Weights of a small sound classifier: soap at rate 0.0015, trained on read English sentences (LibriTTS-R).
Rows from block 4 of a small sound classifier, named by matrix and row number. Rows with one number belong to one neuron. Each number is 128 + 24 x the weight over its row's rms, rounded and kept within 0 to 255. All counts start at 0. Numbers have three digits each.
After each neuron's rows are labels from the 100 clips, of 14976, where the neuron reaches its highest value: "top examples" is what is common among them. Only what is clearly more common there than usual is listed. The data: read English sentences (LibriTTS-R). In brackets: how many of the 100.
# fc1: MLP up (model.blocks.4.mlp.fc1.weight, 1024x256), inputs 208-255
# fc2: MLP down (model.blocks.4.mlp.fc2.weight, 256x1024, transposed), outputs 208-255

fc1.232:063137120124125115150116131088152116154134144163086138117115142131176138141105128146114128102105107140105167095122129127131126105102085146108105
fc2.232:136150140137144121104149105157095090117105136130142150121109120121121111131136116096168088107127108138118132103129116092125144124137191111171122
top examples: voice: male (92)

fc1.613:153164137140118147124130134113140181115180145161111096131132165147111110133149127134131104126107106063142132168134126124176091115158107154126135
fc2.613:117121142095148122113134120127105127172124162124116142122160108116138098103155129126120096156084140148160118115151117097133127141133101149142097
top examples: voice: male (99)

fc1.663:174126167122120118128115111134123135132137134144148160141161080106133096122153081131096099101136135116131152135121128137115155138104122120155101
fc2.663:134097106170159139108089117163137146122131125110098105082146136126093110142126143135124138171112160136114163119161113178133118167108114139135120
top examples: voice: male (100)

fc1.655:117185140147117146157151147148141137103133116156128122160140114138103128152100114154093124125150148143129089130106099166137109146147132121132133
fc2.655:114119136123100125130161125141144158158125128119137173131124073138136157108162165121136104149132126173117151133161107102088105104097147114099141
top examples: voice: female (96)

fc1.608:170136106112130106160154125179126106144123139160109133119125136157116090118131148129096071114150128127131116160148119129102125124098132139079107
fc2.608:123151103142130158120132127143124164095094157105135160153112134135107161116127163169107161168090156152104128139150121087156148099138146091094151
top examples: voice: male (97)

fc1.182:130142157107108128148155162126106177169158173116110127141135161130132106133164093125125120139153076096130145116118114127135105146096122132121150
fc2.182:092112115083173118140148140130128106131148130132117109124124108137148096095127145129135129097090142116169092128156128104125142120148113123126087
top examples: voice: male (95)

fc1.727:145131146132146146155143135137053118175098150101124155128156116131120126136113100109106132095115132130136128088120141126070165155115148181166105
fc2.727:123104132145124109118127081138156139110109119138143118150080116143118155095154092095120157175087077156081137139158099134140115137113132119116147
top examples: voice: female (95)

fc1.81:093176127113136168091158151131115134134165120159126125125134116139146146126132141157098113143147105183107143145100120153127147100062116134099093
fc2.81:088122107137120112128105135125128127131095121110134155108111163175126093128143163204101151079176118129131106114100129118127130122109124130099140
top examples: voice: male (86)

fc1.294:121118164180123132145131156122141116124137164121114111172138148119127131145112127125145145116138149123124103143117153124155124090156104122162116
fc2.294:119124128105123136127106126120114103121093090113087177116110094146129091078130121136155121114154097157148117112086128125136156131127163110100143
top examples: voice: female (80)

fc1.440:133128142127104146113125120143115115162159149107142137126100144114138151152155136112128141146108164113143165129116156088165162099157118137113130
fc2.440:145148109122161147117163135137145108054116113160116142168151091120128156131136151134173093107121107130154156108151113176108136117129162116125137
top examples: voice: male (100)

fc1.154:119079136116116096124108140129147147193088149137135110161134126119149162145143095118119150110144089138122147116110111145122145175132091123115125
fc2.154:131155093133126125148132127146138152068115149174131124116132122127131116137105095134133114136156139114150131172105120078108129098109162149119113
top examples: voice: male (83)

fc1.67:172145154136098098096102125088129100113172094141161135122104145122098086135148101121113124127134105118141158185119110112122132141156099128116099
fc2.67:129134139154153141106089092186128153108121103142153172131121092137147092125096131143158111084124129104113119119167105145099178175125142137131134
top examples: voice: male (100)

fc1.8:155111165130105117154129132158156129156130154109118137088160155136078096152166087129105118127125101132136154133124126136128118125090134192135116
fc2.8:150118122097132135076098155079132135101121141097137142129113088146167128128116168126179137131089126110136132118128132148126182092099112083105144
top examples: voice: male (100)

fc1.750:148109148128094072111136117090116161181148091090140114109108136086134119123111116098156149105136125084111116101090108149091148155117083139073143
fc2.750:112096146146110148120166156132103135137099136144113067151133134165156157146131147165152168151127194119154117144105102120154130122141143123096185
top examples: voice: male (95)

fc1.110:132131162081125118146175161170115127139148119106106182148113156115148104126143170116053127106155123091133167110171149120128148128093139166095147
fc2.110:191117106173132092142136132100139108123120131131112080122118133154122094092111124133120140147111128150163090129112106111171117114123153093129136
top examples: voice: male (99)

fc1.391:152084129112100125171162079124117126113116146148137138175167159171112123175154143131149128119127119121184120199115153123110127122131157127133114
fc2.391:104171126123111142102080145128151136107129150133106126089100125136125145112124098098149156143142111118102114145100118141119154105138146121117139
top examples: voice: male (99)

fc1.287:103103144133122117134133108141141122157105138182104091103130172128154155105111121133132128137116140132064144159137144117166121100126106110148126
fc2.287:172157111156126123126138087096136116111095135157134173104079133126156110158165111123167129135148109121138129126169115149109128128151142129114117
top examples: voice: male (100)

fc1.279:162104151183088129157127127130118109157112144136126149181138123106102116090141116141115167111145142145143109114120157116120178119174100092130123
fc2.279:129127134091188138138116162132122154167147149105126110109116148087123087116126100121118088116165087123091073138082128148155115120100143131106106
top examples: voice: female (100)

fc1.71:107135146151111075127151154099126132126152128140078134138133167113135138172144122135136134121084158112122144122120124129151140111133125136156103
fc2.71:119123127132135170171113135139082094146141117158156145157160081157139141141134167128127124160139140142136087117167142104091148107098168106127127
top examples: voice: male (86)

fc1.603:122103124067118125130146152127149128118153167152150118122121152075110084127137137099114119106159113068134113128136156134092109128131115147128081
fc2.603:119169101121109110118134109133102111137090097105140132145100141117131167119136143112076133127145095144149133119119091139163167140126168125147163
top examples: voice: female (80)

fc1.96:170118167089086140124117133140124141140116139121133156083127146146138105150165129165112140136139133084128128149127103147074124129140145156147113
fc2.96:098087154153093153103070131169129104164139117112124119128143120096146109128124110134156122110136151160151122122134147154150087129106108130148097
top examples: voice: male (100)

fc1.195:168118142122102127180133153122145117135123108088100124162151117099093122154182146145066143120101132156165176144138166114121116119137111104095109
fc2.195:142122079137126116106118129128126143083121091146119118097133126152112127169105117124161155126149110103146082123100141154120178124112146089097183
top examples: voice: male (96)

fc1.632:160125157105108115112101127083107110178129120131170121117128156115134143096144124122073140148099111147092101109114132130149136154125156149152124
fc2.632:148126131145109120133127090154132097081089103144154115174132106170126116106127114108090124139114125129138121124142109141096149103125136144093091
top examples: voice: male (79)

fc1.283:141146156117110093123098084081148194092137140131091127117124158130109118117116123120120136122115093099118127127107103104162123110161103115105115
fc2.283:134112143148170128137177138120098092104139146133148125110145107092126124144143113126094107137081157155152109152152116151132165129174156113162089
top examples: voice: male (92)

fc1.150:137112136142128112118115146109146069127113135131158160140085111131145134097125118128111145094094152137124153123117116137092131141125112156152135
fc2.150:176151122141127136129143121107105146121109139145138145170094120058093103120167146136152151146134094169181117134151163129127138133150087088132115
top examples: voice: male (90)

fc1.740:147122177094111116153136133119119125104133126139096113121105135126108082126097127149104122156108109082157144131140128116123118122136114139146147
fc2.740:143143098143112115136158112144137145106119159107153135081112115150131162096130117095113100135111101179091103098123118117169174109114158117136114
top examples: voice: female (82)

fc1.679:134111157137121163147092139099107130144089145158138094142138108117134115140123107125116115168046158160138125146165088127124134124150130161130119
fc2.679:137140085137140123128116076108131165063127147136126158161103123147154117122134139110149160155162140084157165174124118121102110141103130149148141
top examples: voice: female (89)

fc1.330:151114094099116143131115115152059155095153129121164107123137124080093170154125156107118141117129145145085114123134170088164099144141148122092149
fc2.330:149122136104145147121088095118182099080120074131109127148130123153150085112130183102119112155125124105158180135110115144139147111155141127164132
top examples: voice: female (96)

fc1.209:143149127137154094098113130092131086121116101123133148145116158126130111133137118144056115136121094117121154090129151121094140169117144113122164
fc2.209:155143100123099120106096114141130148099107049162124097133126100117126121127096114108168145108139132126167138146111129102153119139118124106157154
top examples: voice: female (100)

fc1.648:141128162147115161131137152099141101108122148125139133114133171155088123135119157074101132162118112086156187118129147118139174110098173126155115
fc2.648:095107139084148106099125128127128119123089144160137121164120121165175170115127141139139103102110112111153080102119126152135163137167171095167089
top examples: voice: male (80)

fc1.463:094118154112125101103110139120152153165127146103139114123167169114135150065106061144153161121133156092148155132123113129132106119153120119122106
fc2.463:147116072145108121134155122121124130096072136135117125107151162135092133130119156163156141104131117150156128166117121058087150104144149152141102
top examples: voice: male (86)

fc1.290:149139165115107146122151157156103115123133150096113066170141092134113121075130133085110126128098102108159145162123125136147140126132104138083096
fc2.290:115131141115125145139113099150153182097107123145154198126112149153135155136124163163104111132115135115097142122170118119112171129123112156138128
top examples: voice: female (95)

fc1.327:103103094138088151111161156123104131122113146087117148120137077144137103128160109143121178107140104141114192118130110118109152191130115121096081
fc2.327:155143114139129107163140137155142135168148131126107130107144138136123155140098141114122145088132121128152118128141166086145115136100187145189146
top examples: voice: female (95)

fc1.331:143101127128133108134135153137100108144128136112141142132167117093128140135131114133097116103152150185096127142110168133106113136110144122109153
fc2.331:133141171136130152170138183174133142123094158104108081116108135124149125147129116135122126146176132097137161150152122169115147091128109132148133
top examples: voice: female (88)

fc1.379:144160152135127114105084142138090149125130128129068133173130144081124119131146139146145151142139114129132139140140162133157134110146152151142167
fc2.379:129157114131142111149101111141148102093084121135163159163161139162082159129101158102130115120125144144097143134133109101101174105082106099131124
top examples: voice: female (98)

fc1.545:166143140128120111131086136101116111117113148147102102096125120141131136112193139128105153132159123111082131152117142149169145133120116101105131
fc2.545:090153115094124108102146140114122124114126094120187106107084122128123146130100120111152115123136113110125123076160135111125160105158131127169116
top examples: voice: female (99)

fc1.528:143131113124111153148169137101121145155073104128127138139130146114108199134145131172106118081135129149122108151126139146129107088143097132125142
fc2.528:124107134145172131140145116130147091055136139156131147146084164127126106166141131069141116122138177133126146088122116115116169171112137100107141
top examples: voice: female (93)

fc1.684:151127140162119153151107148136101122115139145143125133202120143114128158117107098126133166113166148134147120128144133114180173117160094087138127
fc2.684:115127130093169129120092132136143128147134103108140151129121149116131109101111113114125083103169083095088125137136142144127130119123121111127129
top examples: voice: female (100)

fc1.726:152129139132128110172111134120131174136154127136099090117105157128136091141157132137090110188095179147036086112143110152121122148135107157131110
fc2.726:131124147125106172120123117136144060106122107140174162153134142102128155126113126130133116106148103159136143157146104113100117111141156066168106
top examples: voice: male (84)

fc1.121:120135125124114133096142128118111107153145109114140098168130143116127132164103150115139116110157148159093149100145139155132093161115090110134128
fc2.121:143118171105142143141123119114135117084147127116152120118116118128125094117150174130116148175145097111111114159153128135119122167130138183107120
top examples: voice: male (89)

fc1.621:140123119129149086119161163104133127111122130131120137145126156098141148135136143152064126112126127136134130097077107079121151135175129124175121
fc2.621:174136123122095132096124131091148134094106083123154109142148136142085108111089176150134159155117150124128130117170099105104110135144142180103139
top examples: voice: female (100)

fc1.718:165117147087118140175144142137114129107083148116121146106118142090126088119140117133089147140136105085128094172120101152125081101124104133120084
fc2.718:107092131177127110103099117149116097107156120149140141184152134159132109096161121089140172161105099154162136111152142122146114108095134140158191
top examples: voice: male (86)

fc1.338:128126146152114111113125135136130148107136149131172139183147144129126133126141102166095135101137156128144100168133121142162103096127096138095116
fc2.338:170109154138149139105152135167122134129137121111116145118107116140104085161137143127137146160162116162145126110132125145132176130128125113137146
top examples: voice: female (83)

fc1.325:120093190149121098095106103126151126080132103164158115127127138113125116122166107116129154160139140097127136184117097098108143162137147129128112
fc2.325:161144121131144177118120135146107127094132115108163162115139078142128083120122104118109076109093130111110146125160125182106101151153113118115124
top examples: voice: male (100)

fc1.513:165147123139145149139133142102113103095159123116088107146119152127116098152143117117131100103126157103150135128118156167138122122126116111124146
fc2.513:109119138111128095131178098122096136132118115149125118099143136123139135132163131147172143113149128139136135086149107107121146106155135110166114
top examples: voice: male (81)

fc1.620:143152135118090101128128156121114142183131127132092151126115142083146114144117126104108120136106091130107107097090105124127110173109121157148109
fc2.620:129151120132146113144141116146128153116135122163116143110135148173121095144116134167185165114154120118117123123111146128154163157167129106102141
top examples: voice: female (96)

fc1.396:117092166145079101163182157124153135183061136109114156116139160144150163094142150140139116092091138145098105133075148109096110121115102146103110
fc2.396:141139133129145140129127164121135177102105174136131109139113139110162123166129103136124137122141140116132124113153128150132128153121112084148160
top examples: voice: male (75)

fc1.237:157122170159116126147118128143125109130090182180135134134112182138128098135201142126135100168139116160179104149098112083099194122148112125148102
fc2.237:179065142111118132114147123097137149108139135177160114126119124110124159104133115127097142128112163097069151122166089109107123095119179116135112
top examples: voice: male (100)

fc1.189:149164158113133165119186149113110162161132146090120120114113163127103120136118100133092111136115117113156128118092130137123116103107099139124147
fc2.189:115096113119163118129151123112121112147112147139119122136149118087129102104138160125148120127108159118166120120150132123133134099126133126118097
top examples: voice: male (99)

fc1.27:159139155107093129123110135129119175144146133129140140105149147119137125146148096152108136134149112084116118160122107152106111116135128158135124
fc2.27:088085147139109151121112124147137106145138128104112108130160126100152115136122120124163133100127151150158119131160120145127086125112116128146086
top examples: voice: male (98)

fc1.393:129104142103149132134135097117142135181138163128150114171185121160119093122097121131105143163131093085125136138146104131176146142104133140120126
fc2.393:107118141120089146120157139133119131120142151093117128121100114167169153139166184182122097154124114123127139149130123127125136142105121097122127
top examples: voice: male (94)

fc1.542:150113156114144123139171150123097118140094125136131136117114143084110116132141097134106121111098135127143110154111089135141153141142091153121121
fc2.542:155125094133165125106118120120176151091140143159151161113140110129099156067146115114141130127124137144129147113142137108154141139135136140121144
top examples: voice: male (99)

fc1.494:114114143149142119128130111132108122122093152079132114139114114114136207097118139133166104099140137133136127121134164095149148139144110103099129
fc2.494:143118151083106157114137154140131144113102146078144110148111175141111103128123140142191132167141150111164156140141121073131150083101114184138122
top examples: voice: female (88)

fc1.348:106114135121128140135109151138140159176157129139164125107110104075155148144182079138096095136152134168118117111134139105144162108065131136121150
fc2.348:133120153119139101107152143130097112079139113144115165112148145185118106143123174153135162127125159099149123084159124129120097141114154159078116
top examples: voice: male (94)

fc1.337:138122108156137145148096135125090120127085104070114149149092131096123111118166147149081129127120118158141109128100101142139119095104103097129132
fc2.337:151153106125150154116127127132168096091151113168140152125123118169108082099095133118129153115138121137108102091130143134116139160132127116115146
top examples: voice: female (99)

fc1.53:146128165187093133136145130129117102124130138133121140176134121116096120084116124143109163119137155127125098125122140123135165112182075095135109
fc2.53:139119136065181139164116162131125158156139147107110114117129115102131092106136093131122094109137093130111088133080123150157110115103145129098103
top examples: voice: female (100)

fc1.377:116111098119139131145132066104143101126103098140144086117099164163135127090110092128125128102123123134114118120121096138139104063101120119094126
fc2.377:098144129159088127149130148131139139195122137110118155154162148158089147153120109107123153099132139154134106161090191116117126076128132123109168
top examples: voice: male (100)

fc1.737:095126135178144090170110112154091139159114142131100135159080138127145117135180129114116133162113116138135121137093122126096163122131150127127127
fc2.737:117143142125120135125163108147154091108094134130159140182154104119119157119093127115113142069135121132087117122095123127106160099127131104140143
top examples: voice: female (86)

fc1.730:130167150121132148127140147125111170158154168107111132106116179129120112143146088127103117117108095104146121135101113155118091098118131129110146
fc2.730:111103108084151119135150133116129099138109142150100130136150131115148112097132143129137116111099146116159116128144109119135128134135112136127101
top examples: voice: male (99)

fc1.103:092108179134108145117153141108118124133132138140131102172150179148100131118132166096123153166129135093144152113130130104126169125170148135152114
fc2.103:131115080114123125131124119127175122083134129088122158115117110142176168104161120082120097132114135138123100090118115148108148122118157146077154
top examples: voice: female (97)

fc1.63:107125098109128141091186132084153154154117141123123121088116122139122130146123126149138065141127115096123155130134123119116126164084094126120101
fc2.63:174133129147118102141118103148129138149109098141095150110112149139102118162120103108109180142086153113169124147127141125177123128148183153130093
top examples: voice: male (100)

fc1.451:121093115149149119152139117138068117169085129125142146117131134063075146133124133101119121136122151191104151154100166137097106116112117140124138
fc2.451:173113144160113149123138158136159162089113121159116118170100128169132121149119155120131158118167198108078150111143125132117151113125125148137142
top examples: voice: female (81)

fc1.72:124111133167140127102151142126129114136111154074122152146107115117136176103127141136127134107118147145129122157122161095160124144139104167102141
fc2.72:140152140084139158105146154140150163107099141113137141147130168120081100144135146132184125152132118118168166130140132098113165090092119175129124
top examples: voice: female (97)

fc1.484:120147121141087137115123142141140113174090147143130125122124160152140160128115123091132150130134155145116111070098139108110117117113125162147140
fc2.484:135106124114149129129149143104140118130051135130119150161148139116146094152116148147163134119093120143134099103111164146147132099130134076132085
top examples: voice: male (100)

fc1.416:152135128116149166121130113107129141102131085107089146156118125121122172134165153134109110157136093116175096156125110152104163152134146102107110
fc2.416:093173135135168095131140180121140091095173135137123115129166118132104098124118111142118129106155129141112129115144122153136122101106124140123113
top examples: voice: female (97)

fc1.495:107141172122121091107162095140105144118141138120114100128120162149099093104142105173126151109142123132104126150129147121148091112132120165127097
fc2.495:110154112112110155113078151151139136107127119120102199133118094115131145136129146119133087103116124130156137115098135142109160105104145130115166
top examples: voice: male (96)

fc1.303:123138145169130090129126118123107114119100168133110128150149160106134147118146145102150151101098146120088098133126148125092157120134147131153121
fc2.303:137161138123087151129101115115115097131144119121154107126135135133108109082109096125128093134122093150130109133097087067162143110125137154126140
top examples: voice: female (94)

fc1.40:106111136146106112103139127138106119119107168122107136116103136122114185137122144139148116117158173123113104163140110109156088124146109115096147
fc2.40:117152129102128135154136149161135154071132146112121158132107165125111121146146159159165139155125146122156111128124161113140134061109086143144126
top examples: voice: female (94)

fc1.190:138128156143134097121084160148108118141132114158075110173146183093143152152167139094156139143118129142116144159132161125173160120128146128130131
fc2.190:119148135125131131139102121141154129116135118140175166126158142183094137115085163106123108101161127130110147119130110114097151118105150124134143
top examples: voice: female (100)

fc1.146:119144140136142137143111157119118152160101092097097117100156147096130129115169123108081129142176109108099130107099113136125114133136147134159133
fc2.146:169134113166158123102129133087132129094122173122122131118093112111154085121137147124145150110118094142101148122149132097118153177101103140086118
top examples: voice: female (83)

fc1.665:158120121112083111123109113096106109127139133120123197096142111164130103140129156135083150123109147099149147134144203139122145121109117131079138
fc2.665:127128124088137104053131136119111126085122130110162085141104151116145133141129125145132145115108104127148109127115113107118164134121133111128166
top examples: voice: male (82)

fc1.137:185114137072137140114152104071120122122156111115112131104106165135094107167118132111090130150117133153142152121166139099168121114116168134127148
fc2.137:125091145115139124115085130110135111097088131109155131128116076099103137102108144134124141131106107112129110129143141175097162128146162125116112
top examples: voice: male (98)

fc1.101:148086090135101132149145105130162095112091116105111147139112146139106120145152153138070175101111135138148134150106197114109102079112106071044112
fc2.101:128114127179115113114144154139140154135102093121137117117135108127093128166098098125166126136132143123124119121119129129145152128127103127132151
top examples: voice: male (75)

fc1.203:147124106119143099136137108132144107103096087119153128132117158092096135145128134145109117127133130179135125180155115143108130117091106114113157
fc2.203:167107146161126089113121117110096140136107148143129143127149110094118121136156153132119189172143169109137127090125157152120155144153155106099141
top examples: voice: male (84)

fc1.88:137140085168096131100101098097141135076146142180161138086125102127114085158117105165064130131133129142120180153109152124150091116162075100119121
fc2.88:126124155124140119131151157142119102151155122081145120129153154141102146140139169128091118154115162157126140125164157112087137109105170126110131
top examples: voice: female (94)

fc1.510:116114155163131070166098155117128105135158157111113138116121154106146132133145103141149137124110125115114142112133113105106130103152148103170155
fc2.510:175129138118135155150162111132124122124088112123169118167173077140115136126090162156101101148131087163104126131142119152128131152125129087131087
top examples: voice: female (92)

fc1.739:132102118121161083126139108134114106188088128119132131120139126103134130133150138112082128138100121153120125179118193113135132154124124131085109
fc2.739:133119085121149137105113134115133149074132103157124158142144132137114128098122123134162118119152113106130157131119104136134193114139157122141160
top examples: voice: male (92)

fc1.35:101136135096126122122184107110126089094171128115152142125113102144094169134099138114160110128145106084158119148103154123107171123147089133113112
fc2.35:167126113134153094108087083129100121144144131180090133108143112138137103133150123127097158151130143164097119131152134124152100120089155089102159
top examples: voice: female (95)

fc1.616:155097105124141116148132135161166094149062151096133169151114148142132128154158125127089134062082103145140107184077148098138100123146117137111115
fc2.616:117139151106161132109135179122131178077130157135139129091116125144105133142143140099172134173149086115139127115128121150143165141094126131134147
top examples: voice: female (82)

fc1.161:141141108120124062109131093111146125146133109122119125124105117109127065137135125108093124098124130135132157115133161124115120118100129120099104
fc2.161:157111088134136144096126107127151136100086095160145093136159104146127156109137123149168140161136100129148144126154131142108136156155148114117153
top examples: voice: male (97)