Rows from block 2 of a small sound classifier, named by matrix and row number. Rows with one number belong to one neuron. Each number is 500 + 40 x the weight over its row's rms, rounded and kept within 0 to 999. All counts start at 0. Numbers have three digits each.
After each neuron's rows are labels from the 100 clips, of 14976, where the neuron reaches its highest value: "responds to" is what is common among them. Only what is clearly more common there than usual is listed. The data: read English sentences (LibriTTS-R).
# fc1: MLP up (model.blocks.2.mlp.fc1.weight, 1024x256), inputs 96-119
# fc2: MLP down (model.blocks.2.mlp.fc2.weight, 256x1024, transposed), outputs 96-119

fc1.469:463549472461411561521524507505489485441495493546538560477512445496504459
fc2.469:430485487546477573440543380484437513591528451509457491478520567556518444
responds to: voice: male

fc1.117:508458529449555472550532474445518455471518535532467535517524522462476399
fc2.117:447460434483468508464489517498569555504509446555537455413530528538476476
responds to: voice: male

fc1.491:503573494434529498484570490463448505506510552532479475513425462505486537
fc2.491:509526520502484433474519512539486499571499500527515502487581520429441447
responds to: voice: female

fc1.289:551477464480615461592514445460503559530490535519551484565541528540548547
fc2.289:508448449522393537411494446526458472525508460566471471422495533505507452
responds to: voice: female

fc1.7:543428508478520464508510430465537474513500499549479469514454522506478435
fc2.7:503432453485465471437479466490478532539487488498452436438577545487532517
responds to: voice: female

fc1.325:530462453504511447501488517529557531526490477506487511453531531493491488
fc2.325:590446491543436512489495522431449512528477549487501455518499510479466475
responds to: voice: female

fc1.23:490472560568535422513530589498500454440512474511486498516526576501463514
fc2.23:523472497476518522529498481529502519592459500470477473448582460489532531
responds to: voice: male

fc1.321:512560518492521525552572519505577525454465480492501559522451468495503474
fc2.321:471514475519524537509476391544454464461590404510513462460536520577556471
responds to: voice: male

fc1.514:546471502454566423510393493538438498535556584467459502510469538518470520
fc2.514:441400517518463506518455517462521538462501505485540494461487557483484505
responds to: voice: female

fc1.389:479468499440451500518565503462568459462537542502490519441469463525494495
fc2.389:560552508528477537398472536496459534537553516484477505418567487534497483
responds to: voice: male

fc1.694:560544475501542556530473530398510505508550565395434587514472469538471527
fc2.694:496458528518505431401529468530513473467571462503499453501535481478471506
responds to: voice: male

fc1.51:517465545467570525578505511600513505499509497522537488522504487468420472
fc2.51:571516487522495459462480427544535449545551507501520479472468509577435533
responds to: voice: female

fc1.569:500478598494508514407565501555489437506513555549442533483474476545473501
fc2.569:533497414479411546456452453482526533427499500497534506467563525464471564
responds to: voice: male

fc1.657:438514461572460514458467546465501503465478497533465496488484527531441500
fc2.657:505450541447467524551502489543474480498545424474474494502445508500513459
responds to: voice: male

fc1.531:407551557503444547481488454557521545453559610513578538508542464476514512
fc2.531:461510516479503507465470447446422529520476529466573422484517476575535433
responds to: voice: male

fc1.501:485526522474516453521557506521515412394536501471479507496481505485488556
fc2.501:535500484554529520500466522509547599559511517530446572519543511567494522
responds to: voice: male

fc1.722:482457444543520475475523507538468466443537489533499507532455443444483490
fc2.722:540441499451399489551482468542502486501479545533496499472454526512456569
responds to: voice: female

fc1.703:499548481503545565444484499462500487500495504425453525491499502458474469
fc2.703:538466490529467518469489437529486592480614478539395468444457578464492510
responds to: voice: male

fc1.148:545473553475527478540497508559574430526554463454548564537484519488540441
fc2.148:516539467495459544452498460480562509485557399470466420418481538454463578
responds to: voice: female

fc1.313:449497508447425455542499517485503526478522509511493570438431516525525495
fc2.313:557442501487483520491498475540480541506551446485442504458433534504517458
responds to: voice: male

fc1.261:488446559488575447496438523540496500455527463509480586458444605501445497
fc2.261:471430484480514520502455501469491555475495468503518492515545523501562522
responds to: voice: female

fc1.736:431524459538471513483498515496523505418498496525537518479483486510410499
fc2.736:497448517524474570578507451524484515532537401513434484481420524515522474
responds to: voice: male

fc1.527:525520455488487520520521441533456480436509564531519455478475510497516549
fc2.527:527575560467535384491567472482514446537556489392477561535481441463482499
responds to: voice: female

fc1.329:523473480444541526534569481532478482501500480522562522488500473544496501
fc2.329:486467480568412468483435547582538509469523461509471508464459487477514484
responds to: voice: female

fc1.365:527458481522513493505499520512460425535558444538451525468481559492463513
fc2.365:540458487458494501592441478525449520457511510469555447480487450482501504
responds to: voice: male

fc1.442:480458515494515538505555539509545508525538514512430550428436475521498488
fc2.442:603501464520438542473475524506512511487559512478484521430584469543495540
responds to: voice: male

fc1.122:415522500426558518497483464467567489498505506472489564437465385540476455
fc2.122:528501507504482522402485528509466509457508506540525500584491527509466482
responds to: voice: male

fc1.292:548478586439542426439492528572530499570539456525460528500542475501515475
fc2.292:455484465582477427448480492465470461495513473523406503435478575479458453
responds to: voice: female

fc1.489:577443515439484440500439487524484547568520567505478480461523473520487524
fc2.489:512460433527430469493489480443499477536510523531425464415522564474482479
responds to: voice: female

fc1.601:491528457470549511543536514488491475399454446497522521479446526557539502
fc2.601:453536539551554441485481515545478538579572537468500537560460460526478437
responds to: voice: male

fc1.369:471524461451465540435553492554488461482485480566512538428532496423494546
fc2.369:483459507484504522488494468488456475555497542501559490580527570530518520
responds to: voice: female

fc1.519:542532547453539511500476486515467475486536586473493522482503498541487517
fc2.519:558432464478421440450484478453508554529473467536493454480533463462483518
responds to: voice: female

fc1.84:485577478388555528592483556498471462515505531476535536501463426484491505
fc2.84:522411530531438512448447380506453497523471468558472462470569564538512436
responds to: voice: male

fc1.1:481491499552499399510456463501491571493469454430473472459444478498506521
fc2.1:539480480458539472494506460473482567549525518467492521493484575497552507
responds to: voice: male

fc1.580:539453540442447489494440533537497501482464526506502520498450459533527466
fc2.580:489537478555476461453541450475498488576453494549534434506505495406501471
responds to: voice: female

fc1.178:487514451534454487453493551511504515463479503488504504490507497513472527
fc2.178:500443496506500568557501493523496510532505399499450530463468522472518478
responds to: voice: male

fc1.209:468465555511514528524506491490535479507533570533463566509454485486528463
fc2.209:461535509473455508492501471497543490473502513519488483402505506483401557
responds to: voice: male

fc1.403:449515467526404508495472550463524481548535497509553472494488472510518500
fc2.403:459465533482539585420467490497516525473476462504490545524539608505485442
responds to: voice: male

fc1.468:528557512503452492517474486525482553539521528503480529443541486522528487
fc2.468:556508500498551516433522470460491492486520550432427502465485519510442461
responds to: voice: female

fc1.680:521495511556535537498557427456532478518441501499455543446516502428501451
fc2.680:411498495498461512500449504496485556479460457497512428457498507526488408
responds to: voice: female

fc1.587:498506484432551472548501531481523497509482467452522593482445485549484465
fc2.587:446496462521494510556487372529569482430534426491433481482547524451479506
responds to: voice: male

fc1.390:524510491466473581524478483542524506463491572560520458560481482548546455
fc2.390:417476478564542481366488468477505580452495430494492504501524438516469512
responds to: voice: female

fc1.566:480523530516555535555561509499520477549554517515449546489507491483454496
fc2.566:530524475508536502531415516537473529447509505517554515452482486447495472
responds to: voice: male

fc1.107:531516462540523489546517508469553507565490498558484527462502398550520558
fc2.107:538491454421447531515549485509486470507508532496412470475516484456552425
responds to: voice: female

fc1.454:501481511552439555472523473513540562464606516594561475439492390541473404
fc2.454:466557519530539509528547479465581528518495515499512445503520476502624594
responds to: voice: male

fc1.105:439551466517403516497468559491574529549467510483503496548540423540480525
fc2.105:473480513503507473434505419506540552527479525565529466475538490499446505
responds to: voice: male

fc1.299:465489557456522556584483529538553532460499440506504416518517500533529432
fc2.299:601485476479500450460522514531516514510576585446473588481520457447517472
responds to: voice: female

fc1.490:525498495553501491510542474452516495439533465502499535504458506544477431
fc2.490:528524505478500495533541484425447472513554548540480515461518491543500473
responds to: voice: male

fc1.265:507466414486538569513536554496480482526534518533502514530526494521560486
fc2.265:382510525542523445423482491443493514410552516473547469511485513466513460
responds to: voice: male

fc1.110:507578513464581513558524493484506513463476545499510535599462433567487489
fc2.110:536509493451434544561503446546484515480498471567509468459468480537462478
responds to: voice: female

fc1.462:521503430613412417505486485447451535516505527522479518467467424480502438
fc2.462:509504546448474602568500523503535492472501474497456514429468581481471546
responds to: voice: male

fc1.632:484558459546615525516574479479454522541474531534506450473505464482532502
fc2.632:539467519461361514510503488510471500530550490536503489486457458558482434
responds to: voice: male

fc1.706:556467476523498516452479495502563496486505430485467535514520502465441461
fc2.706:405489483434376504573476542445505474471541586487528487473503517510502549
responds to: voice: male

fc1.312:487550521473508501426474544464536515514518518438444498545473516485470475
fc2.312:479482460510476530511486519476544511490531471515532515438523500555516465
responds to: voice: male

fc1.27:527509419470529480449469496561560457495507550493423480492454518452454539
fc2.27:540513507571458510529431521513543519506491553549529446558468483511515514
responds to: voice: male

fc1.570:484536492521538457394506524529490443530500547525409562483484458544486550
fc2.570:496511490477436563469383454494607555437524443475554533505517549509521581
responds to: voice: male

fc1.430:500518530449511533548511497488524504508482464568458489502498511489468496
fc2.430:525557527554448505412534481545506538526487490560495470542568498498507534
responds to: voice: male

fc1.565:504528553518488487507471548493500496459524581480511488486485541459526491
fc2.565:560508486519562426545474521518448538490518521453505488409484450501450508
responds to: voice: male

fc1.685:514484483425499503558523510507486492438525553515518525505535394526464530
fc2.685:448472478576435448473493426579497561444473459500536490497500505497539489
responds to: voice: female

fc1.510:545492491444485480540577385557498452430526565544534453454464464475519544
fc2.510:440567509455484448520574533548505421518543484391455524497486435462489512
responds to: voice: female

fc1.186:512541431507497492505457482522443438489513478477430589490493479501445598
fc2.186:488501474532441541494466461454462524508519461410609516577422545478570529
responds to: voice: male

fc1.248:466502463490439468502527580532542550493507416465481468470507552546469466
fc2.248:550501379515468495466474462481506541504503510512438538497501484525452520
responds to: voice: male

fc1.626:465512553408489492488534488526511461467550479475490551439526480491496489
fc2.626:485545518559495494506442487463472542522537518511429500477498545404441469
responds to: voice: female